config.toml
dataset = "photos of arthropod specimens (BIOSCAN-5M)"
crop_scale_min = 0.3
translate = 0.12
mlp_ratio = 6
conv_stem = false
layers = 12
projector_hidden_layers = 2
init = "trunc_normal_002"
muon_scale = "match_rms_adamw"
adamw_lr_other_params = 0.0009
max_grad_norm = 1.0
max_steps = 9000
lr_schedule = "step"
adamw_weight_decay_other_params = 0
Rows from block 5 of a small self-supervised image encoder, named by matrix and row number. Rows with one number belong to one neuron. Each number is 128 + 32 x the weight over its row's rms, rounded and kept within 0 to 255. All counts start at 0. Numbers have three digits each.
After each neuron's rows are labels from the 100 images, of 14976, where the neuron reaches its highest value: "strongest on" is what is common among them; "peak at" is the part of the image that holds the peak. Only what is clearly more common there than usual is listed. The data: photos of arthropod specimens (BIOSCAN-5M). In brackets: how many of the 100.
# fc1: MLP up (model.blocks.5.mlp.fc1.weight, 1152x192), inputs 96-191
# fc2: MLP down (model.blocks.5.mlp.fc2.weight, 192x1152, transposed), outputs 96-191

fc1.158:119112166080095094146147169138180163146150074092107181152123169159125167100088099125171138130116123156121101175134114137086151185115134115087133213081106099106116061067123162136128195145192159198177124105115121140134142149213134096169107134165133106108137180134130125113128134127129091105
fc2.158:092116132113117200086132122156087088132154159183184134106115117114168035106086096110116126112121168117115138119085097072192172102163118196152150079190141119125148122142122145098179068134099112123133088167210180071113162078057137177043123130179141163118102090125140110119070165119168118108
strongest on: class Arachnida (27)
peak at: centre (64)

fc1.727:105175172119109096144102156126124056127091196131084167063103091119167181099146084124168088140100117121075150081157151121126141142135101140158093142069134159182126143162083112105133108179131120099113160076115194060135102112185104106061116162174138085110039144159091070122139169137092171162
fc2.727:077082091142105122108120102154070183097189124178149107131142156123119111152128120159040173148169141195186144153070150109132155109177108096141114113177121121085151091113099106106118135069182145137175105186171058161108150100078151144122161055096124153149176139128201134109120100144151132131
strongest on: order Lepidoptera (26)
peak at: centre (76)

fc1.563:182185166153129157115137137167179105181118111192134091104116113069138100165162107092051139123108178081137145143124132155106159100076119161129123068086126143148153135141160102108126057101165064148155141112106116138167083129140149089087119090137105124115095057125090154090160098141135142141
fc2.563:167110120134133129150134134187120146119143188057152196172109100136060139173097131180153136114121168152112118167077125112101117102177131129099132113176120179112083074079071100123089165148120137177139075051136106171124138159130090134158140122104106083121116174092144132080154138100114104152
strongest on: order Lepidoptera (26)
peak at: bottom centre (39)

fc1.590:118135105070120060120128153132188176205108180157185135107141156160142177104058102107103138107150107165116081158111097111144109137089152137140150119111082158114131163134098087150194134113123139134069150180164159127155149171157114136123128130132152106102087176115109140165107104092138162154
fc2.590:102113158131100130083126125152115170138194079149063132142138130098106037158087110179163111069173180097150169136143112142112159099127106102093088119165141107126124035123139129188068228154135099131123123122128129162096169120117135139098127083078155087163183128140155091129148163177124095111
strongest on: order Lepidoptera (30)
peak at: centre (31)

fc1.312:058078125080155140153126099092152075135130075169115192089099121153164153106121167099145146150155146129128135167154147143184141152132112114113127118165108103087120079167091127092144155168126153121166179212147142127115181071144126089079133121143144134119090119144129119123055140145129152115
fc2.312:150084173133145074113117076175063115127131163081130156171125112132144121097098137080093105126076105161079132115148067110111131126078122171122142119116164134134145160136174131127137151071120141068133116085098111055113112159121121128130145115070147115148153157069118130058175083094110065117
strongest on: family Milichiidae (26)
peak at: bottom left (37)

fc1.137:169167177155141155188133125142098147131098117139091111135146144176185129094141140046075142111109090163116142109103138106084134164147183120088116161141179116166130184137059108106115100139154074140086136135075156122114183155115119104091095086105104133095135118078100080158118130120087122123
fc2.137:096090071122132114080097151115186077162167117130152116129135104064087098182118106200157086153156161151107162156149080200156121089116084131141139099089117151101153121155164151154112169118156210090141096081154119119161089132155139111164154114134158143123121125177155202093117140138179130123
strongest on: order Coleoptera (57)
peak at: centre (80)

fc1.51:111111160125129167145104079185171086099059149149137151078141155091116108059135050118107093067092117127115091154162070112134069121099205126149134129148094151122128118139139137100119129153130175141122104106111151119111180136185126165157116170109133126118096122160152119089154161182165115167
fc2.51:127146100112132128112162132080092149138187143148159123120120150160150136185056169101177127213092154118143117167171147134157165089085097091159140164050139150164118107112151095154152097137119119134152111138152107091130116135182121065105164108100181116146079125081171115177106193116124116116
strongest on: order Hemiptera (33)
peak at: centre (36)

fc1.78:119128179091127149194129162121125141170093087107150152144080099154128171161139119137163098123129101123095133112160092153173126148117147092096109105101193107112149100138144148094107071174195075159098076092215126130132122168203078155111164120058131137106195106142128142142071151131097081133
fc2.78:094096138152084104126113133083095103109130131127121136111202153113126081185093131132117143165109142129120101162137139093103134095131057199164137129152139170151096137165152110212129152087152134113169124162121171146120118086159168135072157162168188096149116102084067111147119134111131115149
strongest on: order Hemiptera (29)
peak at: centre (36)

fc1.284:102145132124161135108126134130102143157054097154114206131162158099091117156083130186201146115091105074171100076176208094120111091127125107123091108152122167113173177098081113110117128076150198154136173117078049101096166092129086092130141180116097141107154100183116148114112095123148124192
fc2.284:144075122098114135166156132107147094104207157091144099089155102140145142148179149101086092172182156167108149127060021189128152149102121107137132158115131098119122111118149095127138099161121079104152109126190194091157108157107154187113155091098139072129132158065121158201170162149118132065
strongest on: order Coleoptera (74)
peak at: centre (83)

fc1.741:176121149106100141153145194097126124085155053143146181097125136091143141090111107133155141084084154180128086151131064154130161049123146069070089164132165127137157110145124160104143097160134153107150118079066112167101055088143173127150127161137101138059108174122108152184179108162087094182
fc2.741:106154131144081116096070110144158143130155158117157060148171132114162098132117139147090168194175119158127146126095182120120118081104159179108125162139161136135158138107112115163084127141106043110137171117112178069153178118148116179105104127138179168179121104084118166077109195130163108174
strongest on: class Arachnida (28)
peak at: bottom centre (46); bottom left (39)

fc1.100:135110193102125151084116127129108060130129116049130119070141149073112133097126119141136133087121157128163134161154102160160126050117198128125128127183115078128102099123133188079103170083130140144158137065138119180107179116135083092091046102093140173115159120095133135131196119123106171167
fc2.100:127174160132075108102121159106169185179183128215145085179117120080130128073143106118115113098113126125106125112086101087107154148120141155143144175044116119167156116111108101095165184195121104141092094166135126106163114106182167109182170162119130092061091123144096073112091171105137133130
strongest on: order Lepidoptera (25)
peak at: centre (30)

fc1.272:142140110165043195138100126134142168126146107123177149158090119111155093100198092114112120099160129115155063112170155144154158172190087118170124143174192143124127106187149104128131112152095160139090127172067149076132101073116157072189104098141117102129148139099129049175114095130092093120
fc2.272:086107125084141115114123129092131053138128152144076158080138073142164117126053134137140184124165062123144121181119105130153148102061143116045106123098124132103123132094167138146120107112179155117144135088181146111182147158137068138057126087126177145123126110151123102154147152163097152188
strongest on: order Hymenoptera (53)
peak at: centre (60)

fc1.177:122131122157074107111110081178189171189145099107121103116131168173169136141156083118121112118109080089095115114096069123150099115129092132125162147159110089114145119147101114118127122117187182097055132126145169163175131155117136139104122081170101053196176144097109145178105095093167187128
fc2.177:192147120134158151143063190174126138160127149179119149062136118106064106089137197154115131126136169152203149148147108147149166134119167151150131081118084129141153155129117123145104130120135089111139153112179130138122128131171118159141132096061146151077141112120149108109129176167139052145
strongest on: order Lepidoptera (34)
peak at: bottom centre (55)

fc1.454:121151134132132084126112099135118110164080057101164095120184175192167173163111094122159079152154136099124083198157134144148123129135210107113105098107095127174103148158132091173071141113113113147125163127144123152147154134184167124098084137173108069225213148124148113148093149134131097121
fc2.454:113073107104109147095147167101144129102102174176107174155108078085069109144148153148103124083126109119113108135126117095185189143100063117158179121170220117139098146083159182143177102113165109125124157159124157103164134124097125178113109094093111174092129123131131114109136167114159082153
strongest on: order Lepidoptera (27)
peak at: bottom centre (45)

fc1.200:093103114154110134112160187122073076097081036157128087087089104056113133081148173141122121104133176193151108152075118101106113120115127116136088099149136155154086122162120137162124116115121197108145126163102131082176147152095179082133147107157108136093142149126129132119162106110157116161
fc2.200:141125150125140130090136119167158123136104136075101146102150166168082083154142137125124088126087060067147155123149131173120140104140126100126144086083082148123126126110114183145122077052130144182162113090125134172125128029153111134064096120116085145132126139152125115153120139049221183101
strongest on: order Hymenoptera (47)
peak at: centre (64)

fc1.537:117109145131153147148162145132169110183099073165179128129155186144161149175114124111138106115092194106107134103067108123147086150160085054100141101152154162138042100187063078098120120159143156129145148126158096151144116129131113066179109136167156097096041149172106155135151144176127141142
fc2.537:188117160133198090099100172133147114098188101031080097117141111059097148095117111138148104145135056102106180211140145135104130115118197157115176101163083084135147110087132171180101141103159108059160131129098109130121178128109162169133159120124097193138140127140109103082133128080108112072
strongest on: order Coleoptera (49)
peak at: centre (92)