From a checkpoint of a small self-supervised image encoder: width 192.
Rows from block 3 of a small self-supervised image encoder, named by matrix and row number. Rows with one number belong to one neuron. Each number is 128 + 24 x the weight over its row's rms, rounded and kept within 0 to 255. All counts start at 0.
After each neuron's rows are labels from the 100 images, of 14976, where the neuron reaches its highest value: "strongest on" is what is common among them. Only what is clearly more common there than usual is listed. The data: photos of arthropod specimens (BIOSCAN-5M).
# fc1: MLP up (model.blocks.3.mlp.fc1.weight, 1152x192), inputs 0-191
# fc2: MLP down (model.blocks.3.mlp.fc2.weight, 192x1152, transposed), outputs 0-191

fc1.387 [130 110 109 144 143 147 115 136 166 102 112 110 136 134 127 148 143  98  99 106 113 141  96 131 158 125 135  67 118 120 115 146  96 165 121  95 170 159 166 132 130 130 104 128 123 149 121 112 151 126 136 108 109 134 117  94 138 126 152 192 109 175 113 107 118 116  99 132 185 133  67 154 149 128 144 104 138 107 111 153 130  89 127 121 133 162 138 139 130 107 118  78 104 116 133 118  97 116 131 151 146 125 134 160 194 127 156 123 172 162 131 137 151 120 113  94 123 109 145 143 147  88  92 101 135 140 104 110 130 143 134 127 122 103 149 105 131 123 154 153  95 101 114 129 159 100 122 126 127 156 165  75 139 126 125 130 132 107 110 116 165 153 156 143 101  76 141 156 187 114 141 149 105  89 169 139 131 128 185 167 138 102 137 153 129 142 123 102 130  84 104 108]
fc2.387 [149 137 158 128 128 113 112 127 140 109 123 119 138 125 162  97  95 141 135 106 123 137 184  95  80  90  84 148 130  97 131 158 135 135 154 210  93 110 112 127 167  98 143 137 152  86 133 157 118 126 117 132 111 132 119 116 101 119 147  77 129 110 133 132 140  79 109 156 103 139 155 166 101 174 131 157 111 131 112 106 101 136 170 105 119  95 148 136 133 135 141 150 134 121 143 163 180 151 146 118 155 142 153  92 108  96 103 100 103 121 126  96 142 165 166 175 138 162 127 143 133 145 175 144 133 131 160 133 131 144  96 118 112 119  91 134 132 156 134 148 137 176  86 152  94 136 140 160 160 116 117 153 105 132 129  97 150 148 138 127  99 111 106 127 142 103 105 128  86 131 118 111 110 140 137  79 145 100 101 100 117 139 126 145 149 115 118  81 128 161 153 138]
strongest on: order Hymenoptera

fc1.306 [112 136 126 171 160 101 110 132 138 131 129  91 142 145  86 140 139 123 135 131  97 111 161 119 199 148 144 139 144 102  97 100 132 132 123 114  99 155 134 113 134 145 143 117 154 128 130 127 101 141 148 108 132 168  82 117 148  90 126 107 128 135 177  98 135 133 168 105 120  90 118 131 112 127  90 146 106 124 149 119 116 164 168  80 102 146 148 119  87  83 130 115  87 104  84 130 122 139 137  56 154 127 115 106 112 121 119 154 141 110 113 104 100 163 155 142 167 128 106 126 122 108 140 130 107 114 116 123 135 124 165 116 100  99 131 145 161 133 140 139 119  90 160 113 101 129  91 110 114 162 171 128  77 115 130 140 117 122 156 120 113  61 138 134 202 118 130 102 145 115 143 158 135 110 129 102 100 103  98 112 111 136  87 122 123 129 161 109 149 156 157 149]
fc2.306 [145 113 123 105 134 186 116 133 103 105 106 160 156 123 137 179  87 145 106 120 149 140 120 156  90  84 126 127 125 173 159 132 145 119 130 128 125 150 105 153 134 132  86 114 146  97 129 123 123 101  86 121  84 113 107 116 141 143 122 121 148 129 104 107 137 118 126 144 168 159 128 108 122 139 110  85 165 103 116 169 121  89 111 134 149 154 140 133 149 152  91 144 156 104 161  97 120 111  92 146 152 129  64 169 140 141 126 125 105  93 122 163 161 107 142 106 113 120 137 147 130 149  99 156 121 115 165 145 120 121 118 152 144  95 147 178 127 103 115 128 137 160 119 145 153 154 153 106 166 113 104 122 157 118 150 137 149 145 110 143  68 171 140 118 101 139 171 129 186 127  79  83 120 162 157 117 150 153 149 127 107 123 130 144 102 123  93 112 141 108  90 139]
strongest on: order Lepidoptera

fc1.467 [119 158 149 131 152 141 100 200 119 144  91  99 131 140 127 134 122 133 138 124 114 112  81  93 142 100 131 122 127 114 118 116 142 110 139 158 163 124  72 127 137 156 140 140 109 149 128 107 154 113 141 113 114 112  80 137 105 172 134 103 117 117 141 118 129 130 139 152 118  93 125  97  80  80 140 112  82 159  80  82 121 124 146 141 129 139 141 160 105 164 153 111 142 124 119 113 139  91 145 123 133  96  96  99 139 139  97 154 117 113 159 112  88 112 100 111 121 130 162 109 152 101 131 125 120 164 125 160 124 138 168 160  62 137 128 109 144 170 122 125 127 120 110 131 137 126 129 102 107 111  71 132 153 123 127 115  98 142 122 131  78 173  94 126  85 155 162 112 113 135 161 136  96 142 138 154 140 150 105 129 110 184 117  96 129  97  78 150 147 146  99 131]
fc2.467 [143 112 124 142 110 133 145 114  96 111 105 119 129 122 169 123 138 147 145 127 135 120 128 141 123 154 128 116 118 142 146 131 163 129 113  83  89 116 173 173 110 123 100 122 163 133 132 110 149 138 135 121 125 181 141 166 160 132 147 125 105 127  88 164 129 107  86 123 131 160 115 142 137 148 133 129 180 110 157 123 141 153  74  98 117  89  91  79 174 100 110 125 115 123 164 149 147 124 134 149 120 142 117 182 119 133 147 115 126 173 112 129 163 131 153 143 145 156 111 126 119 123 134 148 133 117 133 115 105 135 143 103 163 112 149 143 124  99 118  97 143 106 132 134 130 119 126 190 139 180 165 129  89 151 125 153 143 148 175 133 161 132 141  93 153  80 121 129 111 113 116 128 126 139 107  94 116 168 151  90 133 130 126 154 108 175 133 110 177  97 208  92]
strongest on: order Lepidoptera

fc1.184 [130 146 120 121  90 146 114 113 130 117 140 110 116  60 117 102  83 142 145 119 136  92 139 109 116 101 116  96 149 108 142 134 100 170 125 117 110 127 150 160 143 129 122 111 122 110 110 155  84 105 163 149  97 153 144 109 169 150 116 145 144 145 143 142 172 130 101 120 129 162 169 141 160 118  95 141  81 129 169 141  93 118 111 169 145 119 126 123 164 161  98 114 166 202 103 129 125 120 134 116 132 179 135 157 140 123 109 126  81  90 124 168 133 121 102 161 125  79 129  96 112 126 137 126 139 131  95  76 145 141  95  96 179 121 126 100 121 121 136  90 123 122 143 127 102 144 162 139 159 110 127 134 113 120 109 136 121 148 138  99 153  96 162 164 146 125 154 156 136  84 172 119 119 118 166 100 126 141 106 151  83 139 110 110 145 143 133  98 117 147 137 108]
fc2.184 [137  92 142 146 132 150 150 141 154 172 100  98 152 186 125 145 138 112 131 113 143 137 158 115 165 128  74 128 136 148 133 154  79  75 142  96 143 106 103 106 119 134 146  79 144  90 145 128 125 104 123 108 131  96 106 121 107 116 140 119  91 143 109 115 116 146 164 111 122 140 106 157 134 154 117 131 162 122 132 124 130 117  89 102 154 153  83 119 116  87 179 159 115  94 119 113 134 117 115 109 125 139 124 117 115 125 148 133 184 107 130 126 104 122 132 174 151 154  96 164 138 140 107 178 109 141 117 122 103 133 168 113 121 129 151 137 131 167 155  83 144 170 108 126  99 121 114  86 103 167 106 130 141 108 129  82 149 138 105 159  83 117 114 126  89 114 106 148 142 143 118 153 120 105 136 148 134 100 130 104 134 128 101  94  90  98 128 122 187  81 154 121]
strongest on: order Lepidoptera

fc1.422 [129  75  79 132 117 118 135  86 109 107 101 184  77 125 160 128 114 112 173 160 134 102 155 121 132 157 109 132 127 162 169 126 117 130 144 124 125 146 107 127 163 141 135 154 124 149 136  90  91  79 107 126 156 109 116 123 143 152 152 117 117 155 100  72 114 147 170 166 160  91 123 150 118 108 174 124 178 118 130 114 137 156 112 109  95 128 121 174 141  85 116 109 143  91 120 118 118 146 137 156 129  83 125 148  85 103 131 102 123 114 168 124 115 126 139  74 123 124 134 170 141 157 109 110 139 122 121  96 111 115 104 106 116 128 159 133 136 137 162 127 127 156 125 155 118 162 129 144 103 156 129 156  94 156 139  92 108 169 157 114 135 102 122 131 131  92 127 119 134 125 120 105 117 137 122 143 183 132 101 120 137 135  95 163 140 138  63 127 145  99 144 109]
fc2.422 [136  86 124 132 112 139 123 156 123 168 136  94 143 119 144 109 151  90  71 109 100 144 122 140 132 103 131 138 174  95 171 149 131 157 120  33  92 105 133 127 146 107 122 139 117 136 165 142 124 175 155 138 145 134 103 118 105 159 123 133 109 128  99 136 110 126  99 168 112 111 132 138 158 155  80 146 110 136 117 114 140  84  93 113 181 122 134 173 115  97  98 133 117 100 145 156 112  98 151 120 158 136 160 121 148 175 166 129 113 109 142 149 137 134  97 153 135 118 134 138 100 178 148 131 125 132 106 111 115 131 159 141 186  84 124 118 130 134  83 131 117  82 106 107 113 135 129 112  95 130 137 129 149  71 128 121 155 142 108 114 122 130 148 141 106 133 156  97 140 137 145 125 107 127 175 106  79 124 120 119 117 145 145 113 116 178 101 130 112 143 133 114]
strongest on: order Hemiptera

fc1.27 [ 73 146 209 117 109 124 104 142 125 137 119 112 148 118 130 126 132 100 136 148 147 110 123 174 144 109 118 101 128 116 134 128 116 155 138 144  95 115  92 127  97 120 149 134 104 116 152 113  76 101 108 104 126 109  98 141 129 122  91 149 137 114  89 144 129  89 134 158 129 104  98  92 110  98 129 116 113 113 169  91 107 134  95 138 122 126 141 103 135 155 127 127  63 105 144 114 126 138  86  99 116 119 113 178 121 114  97 146 152 116  98 129 113 156 130 134 136 100 107 126  71 113 111 122  78 117 153 132 129 117 111 104 100 138  94 125 107 100 146  83  91 118 123 128 126 119 124 122 148 110 141  87 146 161 123 152 105 101 160 171 109  97 142 124 149 134 103 155 154 178  81 132 132 150 143 118  90 159 168 129 115 127 164 154 117  77  88  83 122 111 121 114]
fc2.27 [156 124 117 103 145 127 108 143 107  96 114 118 119 106 121  81 112  96 117 148 121 127 109 132 100 136 144 187 121 138 128  96 104 114 130  94 122 125 111 104 194 129 148 113 132 126 100 134 118 133 162 120 122 158 116 119 128 122 140 122 153 155 123 100 133 166 127 124 108 137 123 178 124 131  91 101 202 115  72 134 100 107 172  99 133 131 147 149 125  91 116  90 174 179 109 131 144  95 153 114 136 145 124 123 134 176 133 135 119  85 148 110 140 153 183 101 124 130  92  54 166 120 125 142 136 106 104 128 160 142  98 174 135  89 136 139  98 162 144 122 125 113 122 106 119 127  97 113 162 117 121 130 134 140 112 118 123 174 122 123  96 140  79 132 155 124  96  94  86 117 140 120 101 133 123 116 166 132  98 147 110 136 113 104 150 130 156 108 156 110 155 115]
strongest on: order Coleoptera

fc1.199 [144 142 121 100  85 120 100 125 148 116 111 149 124 128 126  99 104  99 148 125 126 115 139 134 132  81 124 135  82 104  84 129 123 148 119 119 146 173  91 150 115 135 132 108 100  94 124 104 150 132 184  98  90 129 101 116 174 144  64 174 122 144 145 136 116 125  97 117 129 169 153 117  99 129 131 116 113  95 172 127 118 138 100 122 122 146 173 121 176 112 141 101 114 114 139  89 113 128 101 109 132 141 133 106 131 138 102  90 145 140  93 118 136 160 128 134 135 138 134 113 124 180 103  90 116 158 148 173 110 110 151 175 145 145  98 184 136  90 109 107 119 132 147 126 108  88 130 101 149 184 130  85  82 127 119 123 139 130 134 142 142 137 130 128 174 148 122 101 157 135 135 115  92 129 110 111 102  98 143 127 142 130 136 150 170 123  96  73 126 139 170 152]
fc2.199 [120 157 112 142 128 121 146 143 129 156 182  74 154 108 104 117 115 119 140 126 141 137 128 137 114 121 105 146 197 120 164 139 103 123 131 107 145 105 122 102 109 114 108 114 125 165 155 146 133 127 105 174 141 132 137 119 152 116  84 116 184 130 104 112 135 125 188 147 112 117 169 107 108 129 105 117 172 159 100 183  96 105 122 159 181 136 116 135  96 112 166 149 129 110  83 139 112 104 133 148 120 152 124 159 125 188 154 183 129 146 146 136 118 117 128 143 145 123 132 125 150 117 127 138 126 124 100 111 147 136 127 133 115 122 159  85 125 158 133 102 134  87 116 124 104 165 142  87  80 131 121 137 133  73 133 110  76 126 114 116 114 116 118 136  88 143 131 127 125 112 129 143 149 117 184 138 124 147 109 171  76 139  87 127  95 120 110  80 129 126 116 136]
strongest on: order Lepidoptera

fc1.369 [145 106 130 153 109  96 112 123 142 120 107 149 125 133 101 135 124 148  97 117 130 152 114 128 130 171 134 141 125 145 103 182 106 120  92 151 126 107 112 151 139 142 114 134  98  75  94 139 126 153  89 106 111 112 140 129  86 141 122 134  92 143 112 139  94 159 147 100 139 104 135 140 132  72 156 119 161 116 105  93 102  75 108 130  85  95 109  95 109 105 121 125 145 143 140 144 163 113 123 149 138  84 142 172 109 142 154  93 130 130 124 150 133 151 159 113 142 122 128 139 137 121 139  55 117  88 163 164 143 119 107 124 155 163 103 140  92 115 134 132 111 115 108 156 159 104 121 160  99 124 102 145 112 117 123 133  76 131 119 137 155  99  79 113 166 163 164 128 119 185 118 105 178  90 116 136 151 139 150 152 118 155 123 152 128 101 111 111 122  98  77 151]
fc2.369 [100 121 132 113 149 140 143 122  83 156 147 127 130 126 102  84 126 113 158 161 128 104 184 145 137 134  99 136 137 158 138 125 134 153 124 108 108  96 112 157 146 125 176 150 174 164 164 121 136 106 101 135 109 141  82 115 151 108 120 149 114 116 118  80  87 123 117 120 115 140 193 133 112 118 134 103  81 165  95 153 128 136 145 109 143 161  94 144  97 136 116 162  98  94 129 165 108 124  97 119 109 154 117  86 127 114 144 125 119 138  74 133 138 143  93 120 139 112 163 155  98 136 114 130  93 110 101 132 161 114 142  87 123 105 131 130 154 166 135  92 167 185 108 129  85 156 136  76 117 139 147 127 139 111 115 108 146 105 114 122  96 138 131 150 145 116  92 141 154 124 144 155 105 119 136 104 105 131 157 129  85 121 116 116  98 142  99 136 150 190 136 148]
strongest on: order Hemiptera

fc1.401 [120 170 133 171 133 129  83 143 159 131 169 128 120 126 133 121 109 113 133 200 117 162 161 149 164 110 102 138 144 171 129 143 115 130 130 131 129 118 112 103 155 106 152 114  86 152 114  69 140 184 141 163 149 118 149 115 163 119 142  77  87 130 102 122 126 113  88 133 149 132 107 122 128 145 139 102 124 168 133 137 127 104 147 178  90 153 109 117 118 135 112 133 153 134 145 113 113 194 126 149 116 113 145 130 117 156 169  89  92 109  79 136 140 134 117 110 126 103 105 122 124 153 110 138 131  88 156 138 177  79 102 164 142 162 138 144 118 114 126  83 173  90 132 145 136  89 117 133 131 122 126 160 130  87 160 164 168  95 115 109 142 110 103 142 119 127 121 129 131 109 133 148 145 132 139 126 132 137 134 136 148 145 166 169 168 135 139 121 158 132 119 149]
fc2.401 [137 139 159 113 130  88 139 117 121 177 137 153 100 101 134 145 157 108 100  94 140 142  75 135 146 151  88  61 131  93 129 128 132 119 118 117 164  96 120 146 127 115 122 127 143  87 164 137 148 161 122 129  78 116 153 120 125 118 163 183 165 107 149 115 136 120 162 124  79 129 102  84 123 122 129 132 111 100 145 165 143 134 118 133 143 123 116 157 111 101 114 132 113 133 102 164 109 107 102 102 154 116  88 164 148 116  94 157  99 139 126 136 125 140 149 154 174 160 153 128 126 145 150 156 155 142 115 131 124 126 122  95 134 144 140 131 115 146 135 136 161 162 150 124 140 109 126  91 173 134 106 114 184 145 136 129  94 107 125 114 177 154 153  68 121  92 154 122 164 107 126  94  88 150  87 155 110 145 112 129  94  98 114 117 165 145 129 107 113 132  95 115]
strongest on: order Hymenoptera

fc1.673 [129 128 117 133 165 134 131 140 120 128 149 162 129 149 129 116 128 154  90 129 158 138 149 167 133 117 101 171 157 134 137 150 130 140 146 144 159 107 125 163 132 153 139 116 106 119 125 163 165 128 156 136 106 107  88 150 115 173 153 124 128 107 133 119 115 160 141 121 150 129 133 124 138 122 135 121 142 114 107  83 104 148 148 164 195 133 152 132 111 152 142  84  39 134 142 142 117 141 151 100 143 110 111  57 132  93 135 126 161 130 104 128 130 124  92  90 151 120 119 160  78  91 129 122 177 113 141  92 178 123 154 137 112 144 159 126 107 133  98 175 106  97 138  95 120 134  81 137 124 112 165 108 111 163 161 110 129 113 122 134  93 128  99 167 112 114 160 132 122 117 148  73 132 117 102 148 102 118 134 141 151 118 127  88 140 151 127 116 117 176 129 107]
fc2.673 [ 98 110  69 127 120 102 148 110 125  87 183 163 117 117  55 158 108 142 179 125 152 131 160 139 136 163 168  89 122 116 168 103 123 145 100 114 106 112  93  95 139 108 108 135 171 102 172 144 137 107 113 100 161 138 117 141 123 113 103 112 118 148 111 105 105  79 134 112 114 110 136 114 121 117 145 125 128 138 146 130 128 134 132 140 128 139 132 115 126  77 146 124 152 124 118  97 175 123 104 127 140 122  90 171 111 154 119 102  70 120 143 150 138 112 145 156 117 121  99 149 166 116 180 149  84 141 148 142 119 110 139 113 141 133 127 161 157 134 158 102 123 160 168 163 133 127 124  95 139 172 119 168 131 111 108 137 109 149 110 102  86 135 116  98 106 118 142  99 111 194 117 133 143 109 152 113 114 129 144 137 121 128 153 134 112 148 138 131 162 100 111 163]
strongest on: order Coleoptera

fc1.339 [ 90 108 116 132 137 129 184 114 100  87  92 144 180 164 170 128 105 104 129 140 143 132 133 149 120 121 103 130 110 128 137 123 143 106 129 172 105 138 122 141 113 135 124 135 114 113 108 141 111 125  99 135 145  94 102  85  96 129 138 117 159 151 119 106 126 138 112 155 133 167  78 156 125 117 164 168 112 131 170 154 104  81 116  72 117 114 170 136 135 140 124 141 155 128 134 137 106 139 153  96 123 142 101 107 106 126 150 133 142 135 154 108 122 111 128 119 128 143 140  73 105 121 118 156  90 145 131 130  88  90 175 127 111 124 123 120 161 123 166 126 100  99  68 129 133 145 169 139 111 164 120 115 101 121 147 154 104 122 104 116 116 126 144 127 187 130 113  69 177 147 116 148  46 134 121 105 140 133 123 133 134 146 108 118 148 108 151 140 102  83 101 139]
fc2.339 [136 156 121 117 118 177 131 114 130 111 145 132  76 100 153 123 128 153 114 101 124 141 150 139  94 103 141 151 110 131 142  93 124 114 100  99 143 130 114 111 124 132 114 111 107 148 150 140 137 111 156 169 123 136 142 198 124 121 116 141 120 112 127 133 139 109 149 107 177  57 136 111 156 121 118 118 167 152 111 108 100 180 146 118 112 155  76 107 129 132 185 104 115 138 134 124 109  85 140 186 100 156 163 105 184 126 124 154 107 120 138 120 129 144 134 106 129 136 108 132 150 159 137 153 174 131 145 122 114 156 131 116 123 126 104  85 155 148 116 121 138 150 153 128 144 113 124 126  93  94 142 132 143 109 147 116 175 139 138 123 116 148 101 158  66 114 126 178 144 114 121 134 150 111 169 161 168 150 123 123 120 102 160  94 101 132 152 160 132 159 163  77]
strongest on: order Lepidoptera

fc1.290 [128 155 115 133 101 137 168 149 118 113 118 164 123 141 128  85  59 106  95 165 153 129 134 111 144 134 108 132 146 159 109 145 135  99 122 128 140 129  84 116 138  95 133 140 115 124 166 144 117 154 154 156 129 134  88 131  81 143 116 153 192  98 153 109 118  97 169 155  82 131  77 141  95 180 131 163 127 117 120 158 104 139 117 147  84  94 158 116 112 120 162 137 106  99  87 123 105 129 144 119 111 160 118 105 137  86 158 118 108 139 110 121 115 114 108 148  96 150 115 162 165 121 127 166  95 110 160  80 162 143 149 163  93  86 136 116 139 133  92 125 114 126 131 101 144 123 125 124  95 119 137 138 152 131  95 149 118 162  95 175 148 122 123 127 110  97 147 174 134 114 116 142 138  89 120 121 147 124 143 133 100 143 131  98 100 103  88 132 112 104 118 134]
fc2.290 [129 123 112 133 159  80 138 144 110 153 159 116 112 107 114 161 171 111 142  91 117 185 129 155 132 132 144 113 127 121 142 152 115 156 157 151 139 129 138 104 101 175 160 142 122 117 132  99 133 120 133 160 121 148 184 118 143  98 122  77  78 110 155  88  96 101 142 114 141 130 125 137 108 100 126 140  90 121 165  80 137 131 147 153 118 136 103  96 118 138  71 189 133 118 131 106 153 148 112 128 167 105 133 133 139 157 135  89 122  91 114 165 138 132 173 160 151  70 131 142 130 182 131 139  90 102 140  99 131 103 120 140 131 158 137 149 145 116 142 128 150 112 132 125 113 129 122  97 166 130 132 107 100 112 136 105 138 106 143 145 136 123  95 131 155 181 183 118  93 142 150 127 110 140 164 128 102  85 123 112 169 112 131 152 129 105 145 118 154 154  99 122]
strongest on: order Coleoptera